{"model": "autoregressive pixel model", "dataset": "capsule endoscopy frames (Kvasir-Capsule)", "train_examples": 42238, "image_size": 16, "horizontal_flip": true, "levels_per_channel": 8, "vocab_size": 513, "arch": "transformer_decoder", "width": 256, "layers": 6, "norm": "layernorm", "norm_position": "pre", "hidden_act": "gelu", "mlp_ratio": 4, "head_dim": 16, "fused_qkv": true, "bias": "none", "qk_norm": false, "parallel_block": false, "inner_norm": false, "positions": "learned", "tie_word_embeddings": false, "init": "lecun_normal", "residual_init": "none", "optimizer": "adamw", "learning_rate": 0.00098, "beta1": 0.9, "beta2": 0.999, "eps": 1e-06, "max_grad_norm": 1.0, "max_steps": 19600, "batch_size": 128, "epochs": 59.4, "lr_schedule": "cosine", "final_lr_fraction": 0.01, "warmup_steps": 980, "weight_decay": 0.3}
Rows from block 3 of a small autoregressive pixel model, named by matrix and row number. Rows with one number belong to one neuron. Each number is 128 + 24 x the weight over its row's rms, rounded and kept within 0 to 255. All counts start at 0. Numbers have three digits each.
After each neuron's rows are labels from the 100 images, of 14976, where the neuron reaches its highest value: "responds to" is what is common among them. Only what is clearly more common there than usual is listed. The data: capsule endoscopy frames (Kvasir-Capsule).
# fc1: MLP up (model.blocks.3.mlp.fc1.weight, 1024x256), inputs 172-255
# fc2: MLP down (model.blocks.3.mlp.fc2.weight, 256x1024, transposed), outputs 172-255

fc1.268:117070113112106140136162053166135133163141149074126112105087114154114114134148082096129136118176123161173071156109164118145115160159100119127135127109091188142044142174132127152152108131138128124128149121112139121175129129107084110152114116124136129135
fc2.268:128166130107102131150111130080153131111119153119150145178119169111092102072155167134102139137137101152097122124118112146123094108118137142129156152125156105128148153125132139147130133117123064157134109121109127133164150101128126147166103114143126164102
responds to: finding: ileocecal valve

fc1.338:151112123150121185107130093112164148135095143168127129174109110128169114159093118125097111110140127117136088153123116160137110138175104140095123112115133132163137103134162174103108089110158142109111126176093155124097141111145092133123143190148171089122
fc2.338:106093093099136151107123109127127131146086114129144132105169182103143178114156160156151109108135111156125129160109109102121099112163118141142159101122177092159115106174139164149110145176138138160126169127082141133132130165123097162114136111135124142098
responds to: finding: reduced mucosal view

fc1.412:108118119170149135169108138158140113139123106104141125098106128139090142094124150135108108114123080122168148136128144133131136094137106138115138126143121132176105158103105139145136107126124092138159071160159158156136188124106121151128120167121157108147
fc2.412:129125145092122109141141142132068108121080138072133134144128106134149111109110083151119094125112114143123123128116138173128173129145110145126138108153132131151160147188150173090096130110126088152096089135095088139089144081131149182070140129112164172128
responds to: finding: blood fresh

fc1.293:143157115107141161129112142124157130140064145121074085090084114168116125117060101133111144096142069126111106144180126111146134132138131103128138137150115142170128116133101156130146056139120154180116117145170134112150152115114099148080111136154173101124
fc2.293:160101143106135139085124143171115139096147124121114123125139133148143082131178113091111116112101108118103132152108149133146106160157137180159119117098140122117136176149119146119124089109136114084154093158130090070143148148170134089132100156141095100129
responds to: finding: angiectasia

fc1.235:126129151125104136117127129161150137103132131157168149148108127129090094149112102161095128102145136153156132129075151132121125089150137135197158128115094149112104153176143112159093126175144133123117126109135157125119149122079135117195089123140161098112
fc2.235:144149104161133132179142133105131124110141129136122165096084142151111089130140183087126106141113090171122162135148153110151085153108097135145101108117101137123111129123141156126128111095144119149133140133132163123144081147162153141086143129138117096130
responds to: finding: ileocecal valve

fc1.748:138148144120122119148126117114103131120173103100115099140115088125101120159125123120125130103116119084072132150121132160158086112154129079148163155139142115161122077138134152125102114128130097109119140138116159118168159118110079126135098150171148102132
fc2.748:137115162148141151104119172109139164179118149165158126154162101144166144126154153091139161060172104135128137123120166109106110104143131134132138122110096143106103149091162157135128118170133144123160120124144119146102128115119181154135082143078120155147
responds to: finding: ileocecal valve

fc1.149:084106155142130130180115103142122150157116107100140142096123107149089139125131131172100163147125094127126106096118185111150095114133122096128153122118108105168152088111095080127109097116174128119083081145115118092178110092113172137105100164164123105150
fc2.149:155121105143112153163104100120125091170156131092153128140119123147155133105121126146147139092112107111155101120100151139112124145171119131107124145097092123138148150124128126148117114105109113138151161127100089094090131168152052166156129092136084130150
responds to: finding: ileocecal valve

fc1.252:120118151146096114127135128107154161131122100128125141087145110152129122106101091147129156096164119127138149137124127113183110138138142156131119110162121138123130093144130133137104104093172133131076133104079109112092145072122149150114115112218125105156
fc2.252:125142094080113088140129129109095149135132139138181154095069109146160106152112156151184110159126085182177138075126090083140118111099114106107130099135117118156163124113140124154086151136167129157126155153124155123136107151121146100133132128143140131125
responds to: finding: ileocecal valve

fc1.554:137116154100185111118130110116126161116104083132149131123118150128092116122121124156131131095125133148179119111126131121133130116092148117115141171131111154118085103152134181136133104130167079145112130143087122098156137128083142107121106137132116085117
fc2.554:100151109147119101105150124075137159131158132150115116093154094151163120130098133147136165137097139126095153125098143127143101148110136203062128131123132127066142136109117115093149120139120155123141107128142134168145129143183155137147130126084154114164
responds to: finding: ileocecal valve

fc1.715:128111155123121123076133153148186127113122151148106127163153140120117146145118116103145115119099124122114137149142168092163133082152112136115119122146091091153080113163138117155155106138175128154125140137121167131122139105119093133172143131134161187141
fc2.715:111093110141181123106107115131086131103099096139121118141107112129112143139144143111106139148138110150107110149142118133077146163124126157134117144073167134129120174133114112136155112127092142083137097119088091119121113108132157113141151126137143138138
responds to: finding: angiectasia

fc1.702:107123106102119078120133139201132141142105111133110133082123116129154161136164141140120168100115147145139175148165143173142163127172112093125160120162151156155135135129138122111127135170131114132101114132112134126117125157115136136132094175095140098150
fc2.702:120114160142161117092157096097142096125116134154123096095133111090145144146103125086156130139173135111155058092118121119086113106103150129151132076094115151130172130117108117152124131151140083101128145148104158121138147103120110131108151138107134166135
responds to: finding: ileocecal valve

fc1.754:135166101159110140155138121130110120124122124100116138149122123156155137189133095121129154088158146138104132134142116112119097085144100086109163102115113108152055103113100116183142134137139120161107129107147127112137129088125160096108154139164104071123
fc2.754:099176103098148117096098159149125133152130151132099167153121155105150151131119132140135099119085159138078149169154129091137052080135101102141107136155147112147171139133136163139136105171115121141136105139135115134168122099147126145134089142120123109156
responds to: finding: blood fresh

fc1.98:101158110120102158153109150124126120141122070128157116136109087086169118121128063127120098121191136114151097131149145140145119124151125164119142161143157140117101125148103134122101098130124112093127106173106166084105108096111104111142106157102082152138
fc2.98:172141113109137101130144118140151115130094136157088171086099081083135153101142134157140108119154113189140144130109171175111074123137164130178117137125097100140127152161146144141119130164148081141148127132104141132184135146120166119066108121098108129144
responds to: finding: reduced mucosal view

fc1.278:079145187112115091126157144158135146166162130125142101092097123127111122106166159153108137109108156152113108080090158144152114166150163116131134110117104155116126078157126133114109104155092163136119124132165106152142141111125133125130069148134149101124
fc2.278:148115169134151167120128141110143149149160095073145101136105131144163121166121152111151134167140130132109125136146151164148147081129104146130123135162149088100109103132109125126118144105118133170124158104097143122171125103153101115115155135112120118108
responds to: finding: ileocecal valve

fc1.469:134130086142136139097131096133150150140155109151079118102084145159134101113091150157121140104132124132124138146104124144138088100159145130116139127107144178161129118121127122127106111128092103103086132166128090125140104110124134153163128112176130140159
fc2.469:109123100143121116136156195121069160095154117120097147081109173121083146129115148142139184114136162141105127117140095150112095113153124094124127124112121122150128147128130125147152139122133116125104144132115145117160143164138109140180103118138145155150
responds to: finding: foreign body

fc1.17:123092092110086112170103133130158153145107171119107123102138122132112132115135123160170095152128116132109130153124153147155094114187118132153146132125095140138109139127138150140114076107147149158130100170125139116136166092134107148150106114090117121101
fc2.17:099153096116132126109163130190142115145119088133126129168175162146151126175113110098090126152132134145083136097068116096162129137109119111103130118165137159115131099128114122125127096107110199099146126129121142119184112141142165161138109172128130131143
responds to: finding: ulcer

fc1.355:154123149123140161126145129103167153171127117137114127125116114144085102125138141165149159099124115124138112154131213177134085156145135169134153099108108082116101128167141097165159090154120137138168113138127136138148161132119131095119111127100168106154
fc2.355:105136136096093096134159132130101107163105089126121108116123118121140168141128095129136147113157118117127149141109137125125130134112099083175144133133103111145170129087099131158109156145110138178092134114119124134105148087134136097138123112134109125148
responds to: finding: angiectasia

fc1.292:100137108179084149174103091179117097123151125134116135143145107140147132099142152154170147086144143116103132147131157116108102151122145156138154188152144137142114136137118135141140108122136140150128102092102115101083131110114100131122118133129153122138
fc2.292:145142136149136165111144159131102160145144163105143096087136163110114109106149122155091106149112127125117125106119133101116085137117129119129138111107144144151099160110126134120148126121150087171127140170160122118127140110151154120103144143129137140148
responds to: finding: foreign body

fc1.696:119138089147150120159129095181090134172117128137098100130116130087128115121137123121175131130118133176119110157142127133158118135158126111127168117088173084088157118136099143125123133088131190103143114130136151122098122088128118148100140165133138138175
fc2.696:111125108135138130103140158139121142129137092108130147117140123154123202095097140166127109124119162112119129154117174182081133147173149183162121126114117089155130151081144121138115131129142113140115117139142144113131093118090118104067122133091137148123
responds to: finding: pylorus

fc1.8:154123106118163125117161163096079111161100119097099100173135154109150097135099107127119107115146075093115123153137165144131126093117126105139145107146164158144108105135123140132121108126113163166115140162124118128133150155146079178098150145130115100176
fc2.8:085133166138099095119143155132173120102167116114104112118131080146096129134094106144085157115128105123142127099111135109087102171127173142103135141136093121121108117123115095120114164086166144097154127109113148116122125114086128108169139109149143156129
responds to: finding: foreign body

fc1.153:113090137118083115145153097154126100113184142195124140105109116113081109141147141129153126134118152159116140175116133100170116135145122077071113112117105134151125104140125132156118104129096133137132157114137100152138129136079087108132157135159166125160
fc2.153:149081159094138136110148111106100134109087163108135115145132144131184150102080159148114087160161119124106109108123154136105121141117093178124110134156129120099124150143177160072136099102077153082094124115188159134168119105104126086077121140089152127148
responds to: finding: angiectasia

fc1.706:103138133115102117146109113125111118126111094110148103147099088143114118184106072149131134143153127130084129137133139158154124165111111132142120143164107138133097156126129168114156059149123134131138149135092090175178116154094104159159090138156145099170
fc2.706:164165127154109104114108095107180121132120171156081179097135106176128086090172121103153093091100142106146144127112134181151130130164161151152114123088109115153166129140145118120112169134094152122124135114090145141084118126141119123098121114144118121098
responds to: finding: ileocecal valve

fc1.521:106119127125100101166150134154118142133131117114160112106109109146173142098171115151097166178143124166164089133150140048124130107140098142133129132110063138157086115165157112075162070134183129121129129160134096143105161113128145106134087130167129081124
fc2.521:144153100105114143136088103152161120124141126107118109181130092142122163114132105116103176170155092132135128137145128136165098108137101131128125150157140140118132126139095119132098121109135113145111130155123112127109143112160153131115141128159129119140
responds to: finding: ileocecal valve

fc1.499:090100121107152147106161111117120129141099147127142106120120160070146121137115129151141126140163153165097107144112178125113174102152117130133128125140144116114103090139145161135114124076136135147123106144159113151141161134083136131139148127165142095128
fc2.499:086091135158155093147108156144140142095097121166186123114164114117135156174159117151131124113101078161139092132127120128123121144132104161105119141138136132142142177137118137117094148123123168108143118137114157113120171127124121119173099151085099170123
responds to: finding: reduced mucosal view

fc1.62:090097077139182144164152143135114117152144114140127158173104147122169122112160130143114088155155114117115122095100118126113112149137147147096143123121125130106122134118106134133134088087124174119120109155133145110153126130140099075141109141130122143127
fc2.62:137149202118108147143137142161169150082118096126140092114101117146141108105138096156133101075138137106112130133125150110152129113128141148155098164088126134154083096117122125056113144149150071155165136100137151129140180134101182090129154133150125114094
responds to: finding: ileocecal valve

fc1.306:120129139117141136132126137142110149117142097105120129144095101107112133164118114152096118128151071126117069132137141099136108128159121125106142132157120131122102111154110152117157111114113152165154125164131133136086087140091058151139106146118146156101
fc2.306:088125164104120087160124156163165160113157132129119111112116144120144133125138125148143170131120133113161137154092108121093146155100096142101124123157144137108129090182133136105140137145116131142146141121118094117094088114148147128109099158151143143144
responds to: finding: pylorus

fc1.415:130136118108147121133131119169090130145124099079146119108106118112132144158107100121146104111132141125153163131132125104142102142098136117188177124132094091143124106121145135146100114122148135110112105141138130096139138130090131115113124144150141128151
fc2.415:098139129187154146128132117136117150106142114113109120149138128168136165119140142118173091142108107101157120140123143098115139166127118104100133135170172143177119163127135131085139119080112143118086108131120150151094134140108174182144137164116173139108
responds to: finding: blood fresh

fc1.66:156116122112160175135166108115133158129074135170065128158132152095185095090138137138147143142123101167112114151113101163134134126137118107160106117117157119115129093186167102172137145134139122144107102127123097123165089152124121121134126092167108084124
fc2.66:089146112096135147144119143202079169137126098095138130155115141119137119112126110093110099135146126061121118168140122132094127119141129160136136118112137131130086094155120110131140134129160138153160117153138099126075187144178114129112125118142139108159
responds to: finding: ileocecal valve

fc1.348:124130136125097125141137105137132122128104140125127111079143094111163135116133174151076149085150081141144096163134170145112123140112091160116134116131129157128128149196110100089150089142125147133090177119183122139177134124113130146150127122114111111127
fc2.348:113123152143136142139084153171090114126107170134145108106110125121147100135109090138132113119134112126109121123139126148151146170116112114135138132145166124125110095091106119171097185213123078130183110107108104119125175078116134116142133107133135116113
responds to: finding: angiectasia

fc1.13:119151098137131119133124096188146133174143099129141139143126115113149142151126144164161137141157097137109125108128096104114136118152126126107135122126135147163152103138102171117113121085139134124099086128101089111096156134098102081149101141137140142112
fc2.13:116146128110124074128123131138123153141082118148133142108145074145099090119129081162131134077161097136171118139110121167103127124124131118084152112132100142074097164087121121118103145134126061118108110162109183119136104134113132141097142125152147121097
responds to: finding: ulcer

fc1.386:106148098143140128146105108121149129132120122127151130116106124113112103102128096145122132092196075159109119158166114067139149142103129122123158114116144164124141102121117122136119134152113139119110115098184159127099156086119148147138115147129127142151
fc2.386:139125141111115122130145138163077128131152111098089146136126142149165147092125173129149124117066133116140108122103155154116113168117122128110118173132088131130118149144129130086106107079160121140164139132073134135195143146113112116091143117151137158107
responds to: finding: reduced mucosal view

fc1.248:129150141118102155099108119114125118152110114142105119127150135115122093126130087126128095084192165119097079116117129110126118129158152145092135103136119137132141098124131118130187090107183146090140160097135154147203083131141140118110115162129111111101
fc2.248:144132118127175095140150171115159107142127164138166146156088146140127104128147129139073107114108136108139124153190135176167160137114134141127135116141115144114146135168114124134145121120134162112107109138132111097079155124090111101110091130099159139123
responds to: finding: reduced mucosal view

fc1.496:137134104140132146145125154133141119137156112179137129106134110131138106121107118166176128124130101186152132137139159124168128152116114089118124133129101132143105139112134156136089101111099111137134140144090092144093126116136091103158083146106123091120
fc2.496:150155114180150132143145140124093151181111139128174135149118169133153128150117130077060143172143121086179141113163132098141133098155111077126104115126159154138119133144091113092146095115147119109135124160101119116132098100087123138104150124116129084137
responds to: finding: foreign body

fc1.157:084080099129133115156078081134152102115125118130118085121139129125129120170158091115104105137159091123153129098124112162127141103106105115144176092091121104170109121136104145138131125164137179125076113101101105133148116123118108134137085123103126175133
fc2.157:123101145088112184153096149137113131154146111148127145140107129149093137127114168145146138131137134149075127163097154124149077110137140084115131100170129136138148135145109142109149100116129157091149128141108163164120091116157104118127082118127178155149
responds to: finding: ulcer

fc1.265:088103133129148120126123134152125118130145143111146132142137128114124113163110127137166127126127093167113102124157150117159134092153153125117109121169148141149130103148131110139141116132137182167058122145105150121151102143149097149130089147131079112137
fc2.265:139098139132141146132096115130178133155128126121110163150083103113124130141108133137073150143142157094158143143129118097168149081077117129092114092097075138119096124138153115100116111092120143164171136098137077128117118104132150098082147139136134166121
responds to: finding: reduced mucosal view

fc1.587:071160104148138109146107152148159151154109142131106132139114123134156188158165073138067098070150126136120122153118149139122128151174069102124120112087128128139141134124119149138164107102115135168123123119133111093193079112111124167132115098150143114157
fc2.587:180159083132126112174160207132136132095132096109171090121128108166128146106136122184150111140097165147101089141121078167106097150141178156086147077150140134128109116107105107138121101164110123126131096120107145107107181118162154161148109130132160122078
responds to: finding: blood fresh

fc1.105:125136115118159139121198128128105167167175056137143105145116150146119121153132101137168121133121145116128164122121099074098120146117144136111137123098112160145109152162141118114189097111093144100151164083133154118125087107115126143091115144184126109123
fc2.105:124128133149123100138135072091186102141132156128145155104108136150152105118085148091104118082179142115098094081121117171132100113108075104156124135115168124165127142137114110126131114145167132130123098175142121115136116166099126130151132095152130149137
responds to: finding: pylorus