Rows from block 3, named by matrix and row number. Rows with one number belong to one attention dimension. Each number is 500 + 40 x the weight over its row's rms, rounded and kept within 0 to 999. All counts start at 0. Numbers have three digits each. After the name is the row's rms in percent of the matrix's.
# v: attention query, key and value (stacked) (model.blocks.3.attn.qkv.weight, 768x256, the v third), inputs 0-127
# proj: attention output (model.blocks.3.attn.proj.weight, 256x256, transposed), outputs 0-127
v.173 100:553471436518533532464481537502542542437434466460591496505479482502523500531501558567466581487554490524551430544457465459506460550466520523502436458431554492506551437482462516463453490482613536472469489409587536501594569464468545473496479474519496493448460499584536468517517530530455565531489492498536505408521531512523554419499504509471434538517535451526510480535596533536582504470517
v.174 104:470404489538474466533504495465552556524463479541523537488464520460469484530498513467532482501474529563458567556513523462511505543447495451450534471570501592488512562414466517500502555438547494535473485524453553473507497501514515549459513503490420377456500542545541486612494493489465523487464451516538517458470461506462492457524483541486535553484490483534539504459416540615526451543560
v.175 103:550470488471550554470502482557520458478518486469484492465555535548515503492541453411526417542505511426504522502500563508542487487543470500574525480559562469543493495528495503431515597522475486491518519512525489556473500506537486505593511460481568490515510488578455486500508454447540551512452447536494561457472462559489503529468492615547466483519491499503528461474585517487473479412424
v.176 102:543489524555504474451493526566529569476522458506485525499532461510516517455514525468524454489500513519572515613480503455552510496525514484471473496503583458467533481516521542472513495519459491503521513492511420596428531466487537535472519551545521474521501549537543473544532447468507466480528511441412537477503490500518487489452532419491509476463517468519489469528496487459440508492473
v.177 098:443521507472493563511533539550523488544486549505536502509525461527564459531414543474515456508459495484440451514468511585498495466477468575483427514524516425486509499524531542517439544502474512406493564542471578478470484492468538490523449478487516436544545595517460515525509440517494452482488611426458553578511462556455517442579512558553459437535456519553515464488568462478433512506527
v.178 108:467531478529488508486521542515498559538489466488494470564545506436465605488514538508522482557535531483466546533495524492569555493602475509480447502512462540505453526500530424536472496474542517505532552554457534510497496530424567541476444485437487538510489448485473554538504466542462475520523578529511489504436480511506502451557483423527467472399528466627468492524489465511484497498515
v.179 105:487497466505438505461525499469495573478451513550497442494436446502501552473455501471479464565470522506528408516475538463605525487584467450463423505571482502475512470519444547479495535481517467530508501470454482470495541438495526481491477571525580589532522445544536484491452469559440474465493460512513537551504457429557494527460474475485476501519551521449486508510498535556500536531510
v.180 104:560525505517545482425452434479477496474551509497474477397562550596518485500521465535543520489486490521460481511528547527459561460407562510456523520468472498544528579507464520474486481495505457462441591448508585483509506464449508506562463491602454534523505459494525506499436510548528502648509474528478498503499504496564471532531503470517478476465476490455489438501497483525500506563457
v.181 102:521577475484520546584556492433457522487536481475511508487442491449461580479492529453490464512449497491498472524491490508580528560514533570503528442475464514513580470486491400542534443529452503535482543474535520497505509460465501481546519503463438572533549459593550536507443452551558518510545508526528555443541500495525512522439495492499544528438523504520457483551411500522373512409539
v.182 102:469496523463582522521459560497569483522493524461562472534435420496558547482456508520523511536492508534476488437560500450477517550499474456473555509502484521538513495489583433560522504459528512507517586574443415517485525527511499467524495484494494554445446453514440523605443540480501503486506556465500468464435547526495491518506538499524584488474491573493486522502493478488513537575484
v.183 105:607514496464531491501546501508603460532558548475513497533550436496421482515508446508523551515464498494510551490458485563461441555557441458463467530444472461506513529496510466459477468450535497434598481509510532665466505453481496503529618523503532523466550482506459504565564536445549495528532582497505499504484543521486464472442476586479515512488455459528533480509519493532557545457521
v.184 109:565577471517527452492487494502520516530523539506497518489481455528572500496471441478556520513516467553529504491503495539481542461505503460476449558560483556496530493586481540462448500510560458497446445529501467557461470506498505508527528471530475503505478580545542463508495498467508454488511473496553499520560485448534509404471505529566446492494471480541477438459446528520544505474534
v.185 101:517474553517551554523419439466538456463478477448471526443483497473522511481542567458542546456563494467470482465459471454499483523532490522608480568534499538555514460478481485505525513500464486498495545441530510549483592573531507473489455452526475431547475571483474535585489522488543471476482542513552525500467511536503518474548490479487518451481516519475527551442420535516488497547502
v.186 101:461527519545601482478569416456552509520481502536395483465467497510421490476503544475503503456515504471467504463523551517474528465504472576514473538562549472498503517551446578496471592440517472539489554529475508522573500504476506477486452516520517499468527526476552369510476473481494432452507533522493485457511534499520530495451485548568604501462533478508473496479463515470477500505508
v.187 103:526526521436600520504552456476502530470540454515455533444553484583514532487475493486527516558456482455459561407551439508518499540566530546449525523451501538496473482552493519524436523516500515548480575531445521481563534559466561386476454577471482472448465536472395509487545517539479531478503500519500572517510494521441415459507582582531497550514530478449547495471477477540410477500532
v.188 102:490469507490544469510578549563453481514513495493535526481527553456495545500453462530432461485555442509492455453484566564554581517519559516468528475552510475515471551493560517515476445535462451521448537415465514501469516504503460486443528471512465523461568484526508443489539534451526576591491479539455472513478556529524472529419458485510484454548513472451442461491536465473421503461554
v.189 099:533518457477505471534470497428425464458512504435527414521470484390529513434480460437491485532544502472504516507463530525499471448491524518419491535554499477522513493457559433513476511505477498510480573505462527428529491505444480487512607467474509537452558438505558456504499460567536594565476439549474456403522542521530499558516475467508540521504552505461516465541484508550370500470529
v.190 096:472466464555520466488479574534526547519489448574552508528544502526531458480496514493398520437542484537487520507494549442550439522476445491548515488461477574526510498549495527493479547505495497507515478557489542523443519526496512553480435498499471490499422532459468423508562532527509471472473494521541458549460487586442455436582508519460471423476443536503474516526476523472588461534493
v.191 107:540502457485484485429561452461476487422476518439499413518483503471476437493525595480481507552472537528550475492505510525491508541450494534456477496504512490499525448477540497531528534464496459547529481485510476463553496542529534547444590467579581496486532430471564529431531481585589546570501572557514434442523519477489465586465466537470505491467565524535467487571547494498444520515465
v.192 096:499456511488506500525440520517479591423490459478488506522564517587560471501526539514483575468550451497531574554474538456525516482399513502526481491476564546472530490484491526513524492555476572563568493503526510526556543472496494475525523521460458528535492496528529410489493504504487452501501550529506540518512465495512484426457498497434429426517449471515355503479534531507507415490468
v.193 097:510550488440507550462558459533577467519520532524528514479457524577511466477510496455519418440442491467487567496579496520420600482463553539483611515512503477499485566485566515472500515506547529496495540572470511470473551516546520491465477547497529519547508487464513539498478522528499489449441549444526489459508450490520471429547432537521521513468501481479464504472587554479471488491547
v.194 094:479521482569528545457533539432469501545492514496507430495458513509487554509566483488481498578473499480491469468470562501477487477419495533457494486489485573467513609538469438541518528503519439530504477479522498508567514472521431452533504493492535584476509486472462464527566454500567524593553497476497458447450433516522576600539488484500534542564527472535486469486449535495580511460509
v.195 102:456522456439456455523494554445457535523475533518514448499527518544468511494472482534605535519450463501659530537484511516528549523470505480483520488482417499502454493437562576473522500459578440516459480508559513536515491427530475575485537499499546507508545457484460453429486475552560547524508541544551535434533491483444505576460419504491510548558524561479481491492506530568552530507487
v.196 107:488453559493472509473437449457508512453521519479400593467527460567505518439538492519488557523568548504539533562506478487488517559586489541420532463492512464534513497552468509501462476505518506512389498439504464510467538470519503529538553480493516564558505539432509511482532466472576497518548568540470516527515533491511545471472538383405509516469486520505533497536514527434483514534450
v.197 096:572473466486557497521466501411484506474558502523517508422458472475486511529454528507528482504500441486485533548557574601498535501439495536467468490504523423529446512432471481563518521476462512446518512493507581508457460502457491550499530533538481573538531509514544461608511518487461559455535564485478500553495491439513512438402483558499507565510510560486466491496542539542477544483460
proj.173 099:409506538424424443535511526501528509602495554508438538472517470529558555460505485401471510533461572476509493519504471527483556431515496497477522521561575553500436507500533496468595446502461506480463504517442571486422462494527434547534481487486515559524491495507544526526532508487529477540442451483513490513488474412523421546537463560484517486559508481526454551533474486457493444468460
proj.174 102:521532453487533516480520489535486494506551561457443587537516541542514445509536530490532449466589523455491490487515611489470505528470466489532454575516465508517549397480515452420502473478537492540507561522472571444498526531413554505525491506552510539508509490514458456495482448521517399499482511475494498479559519498480474505538508476557510484532536550484479481543477528453476520419466
proj.175 106:468567494500519458511525507399452488456442477515549615476509480399584461499474487516483491504484485546534482496502528524441491514514569493485471551432488480451514501444453511496553477527485524480506449536456514482500534465526540505487514498465444399499544494520521482499511445532426462473557573450532588503482506450477492448470509485473468454460492472558499503556548444464481455622500
proj.176 101:483467475483502544462539429533558468499546553403465487560449522564455451526468543548493466445513485536480473474484524510425515481445545421524515488457479526500496530511481458517487504523611512502479491488478528481550482548516481431552505482524463545484501525482496472509497569483497492530550492457515598506513500487470478468539515590512487500461526558609486452540615498492503505493547
proj.177 098:522432481503483436483430436443548446500452533512469461472468518534538490505499516488479555503539536487515558546542547515488517546551543507505563506505481504481460515487504445470510463493496453534510459505514456503485520436521576478428493523547551489480414453463520475514477536489525536505497469583492497539509448421485500535412514523443509527479541547519550464496421560544539535469462
proj.178 108:503468446522530488435557461506562427500550504469468490488507490593544452479513509541546496556501421597507473486509486489435406470434469455518475471508483467487532483531540517568522454459456446514460409432582515524538488515535447488577517454496546486489562625499509524497500555495554512436583379492530489502571486546491469520482477539481507507548539494411511491511558498435470538453508
proj.179 106:495476491491526460497557548501519441540596534457476441461414555487494475515469531556551511496554427514434580462549427505509467448440471525450560441427489455536500567524549448535513506559495489496500536471481490520548512458526483547563479410510464531514495518516478483540534501470505424476530479528497435460441523580444522493496585543510515494520460494460503526484625538460430517397478
proj.180 099:477503494480497558519594562531469461549464494490480572584462537485490466446492486526453556567560516480535568511499409466587467449513557489517490518514492422443552515516489542510454498508470512541553428451495424451487484552605449494530506515493541521503506542495485550525481472529524536399461580469554498487492438486512546492435491493479438494547474519553518555403541560486515515528420
proj.181 101:501506492470442531442465490539549465500532552497412469541492514489491489574466485533499550486525460490448589532480456492346503497415521547494449565504497475483467477530502534460463569460487429531442508501488460478514503555527508472520470508564478478533473522501438480486526539454532448499483487517503441517513588540493457473547490517494483457535481489491595512447540476514522504539512
proj.182 104:538576534507477559577507500470508551493462458518445583502531571574442494514546474523514441436507455496421451559484496480513473524555520581579443474526486504504480570556512478524436488472440451482549493519498554518479524528386531529534540452493521438541520522522482516461492496518442565562421431531475523499513445477495499462490512440502442440516527467529499462571466499458472510450490
proj.183 107:460460448619518463503435482504417534489427559456476524453557545565492509587543505435499493525536499570548491520449481492511519546425575521514471489579520512456462511537448476483483466477457497548441583491441500452438542527524480539539499496487497388505478541512506482412492441516468516562514486525519458498527461527451453515494525507454498503564561482419426499509489501484456487518474
proj.184 108:502427552482462603510536485551484430501429426528502445549514510508500536535529584518478493441523559520439528467518561513542432568487524491530528507511513462499502510484557522443466496478447546492542556517463434522562545495514434554441526492540509459471437450484546489534574522494517507494545479508517503488507521474514489597498512528519534556482516478532495514535481593477412454581502
proj.185 098:480568516474439507537532524529531463553480494485503480540545502460610498392472533475490430552521533506437538521574502556515503467468462485420481528461500516534501468481488473507469469459458498528497410583406444452422514541453525486536524583436513549516570510549570496474439447481483502465544443518499510482542442482534503486486492465479523518464496467475528456516497447504506517518534
proj.186 098:549441537497455545493560575537444447528483480450523529427502529495545489542468442539535466597491443455544517521560489514569422518491462406517462527425432438554502536524494469507478438538486493450475427500559462397384530513588482503538491442481462486457489505499554498581460499497487435550506491557448521578507521513513502534520449522451454472563506514498461491543502442496535498516534
proj.187 100:480533527506472562437429487558581471565497522560519506501432572501506522440516478521489533436499446531483450597547494490519420478494453528517455451538514500534486520507485460443466514519490519523543491452562473499448560476533498554559507464432488522532483441498546537545456525511501491491510559540520410477498449407520488654531491491457465463426462500541526529523480523464518495485499
proj.188 101:493552486456467533466530491545565548500463455527519522536458494532519564588547500451519533497474537551555531538488488468417422511457477471510462490504541497424512500462406509501458562479550503434567515537500443487521544515470554506494453493475506522514460503585454517462497500497484409479512546468492534472516509469446570471489441492504563473486496465548512473486420596547520488502459
proj.189 103:485403537490417490458513458589546561549510465490486559497515473570459520555545472574538445551442428483566496519555483460534522429498531514564449454520515441479483483531473502519546486498538543525556527519527514552463543544459445538453465503506490460499475541497521517477462478487454470481492531478521583540474593610508492503475523521502533516515507515467509515446511476545489447509468
proj.190 091:518583506509538515537494521475586486447528543464484510484452438444523484435402542454496471544528551456565466437492531545503569482524502459486474479598503514482485465501518458485469538523452493474552471493475504496555503504482539509470523409503561555468541518443479480478451509467477528480552493452458512507542471455471526440512473459567471582457538494517502574524486517539505522517540
proj.191 107:456465486578494430565520518610465554483483504554474481452535467510511515497530461555539429486507462439504491528462489496495514455553514470491457499443531484521457568611502581443554495469549548563464550535539513517494481465516490546485470530482488459533574570546464445458525495489453531450490476446528488516525512538473539534477491434464437478555455496434418488448487431528468491479503
proj.192 094:550524420509547553491557475546432451511510483543543517501536457516450493444494487453492468513453573502489500557435453544542539523530530443483476506592521519578532528495551444526514510482481446417483466539467522511382499473487534495517482463512541538470482549502531499528481495495453548445417479511538500510441497550492473431543489444525500564513550508519536531535479509465495512502503
proj.193 095:565523449533445451488518459523477578475556501515424505483486425542497524466497539537557486483559483520526451481492527475524403541541428545510423538549528529497471485469466500440520470503493496479446460509462559560544431541444518501548510532488502434526516481524448468533466448484510527502498534489451528499469585553537532512483589484472554398564512435534491551454503459522502447453550
proj.194 093:493469470525509490530458535445485478468496473468530538488605587443553481499430444476493533462581478574452488488499524473538442594577482493550531546521438533527478415494548549532440485429519547523469483478512475428479465505482498534484543498489430447538457477478540535526501499460457501485515481535445485554474516490496438449513545470567462534454444468521450518537483474541530522524445
proj.195 105:457488534476450556458462584517533467535451449477374522519505515457545526459488537497456416465529500477430400507556546513510437492539495523455493513569548525474518489504478437516424474500474555537502499531475490449491523473454478508475535539529528529486420491503531530485464465486487480523507475472435457529535511558487445489486567484479496486410463482531496498580499523480475521479474
proj.196 110:441539471532566506493508555517474468563437469596530498535531533436479517531419461423434452499518454419456464540512495589533521498444482505518444533505462416433529521527498488534522504497480489516551500582446516533518506514491533511534474491457558478479538495552489453537508516534366515495455491504525529526541470467485423473543492531558469483533522493491471521517530485462539499499506
proj.197 096:465542547487492490511442487554517517530462497421460429522549573476515531523561422489520453508510553481480518452464508551517489471546565466450459497541452568455496502439515505466523482536519453514440502574467523519479468516533504464525490534532502434472537430575488520436476570540490435504504473488443537514541547551533513510541528519510520411477488518510566459449447523471554505497521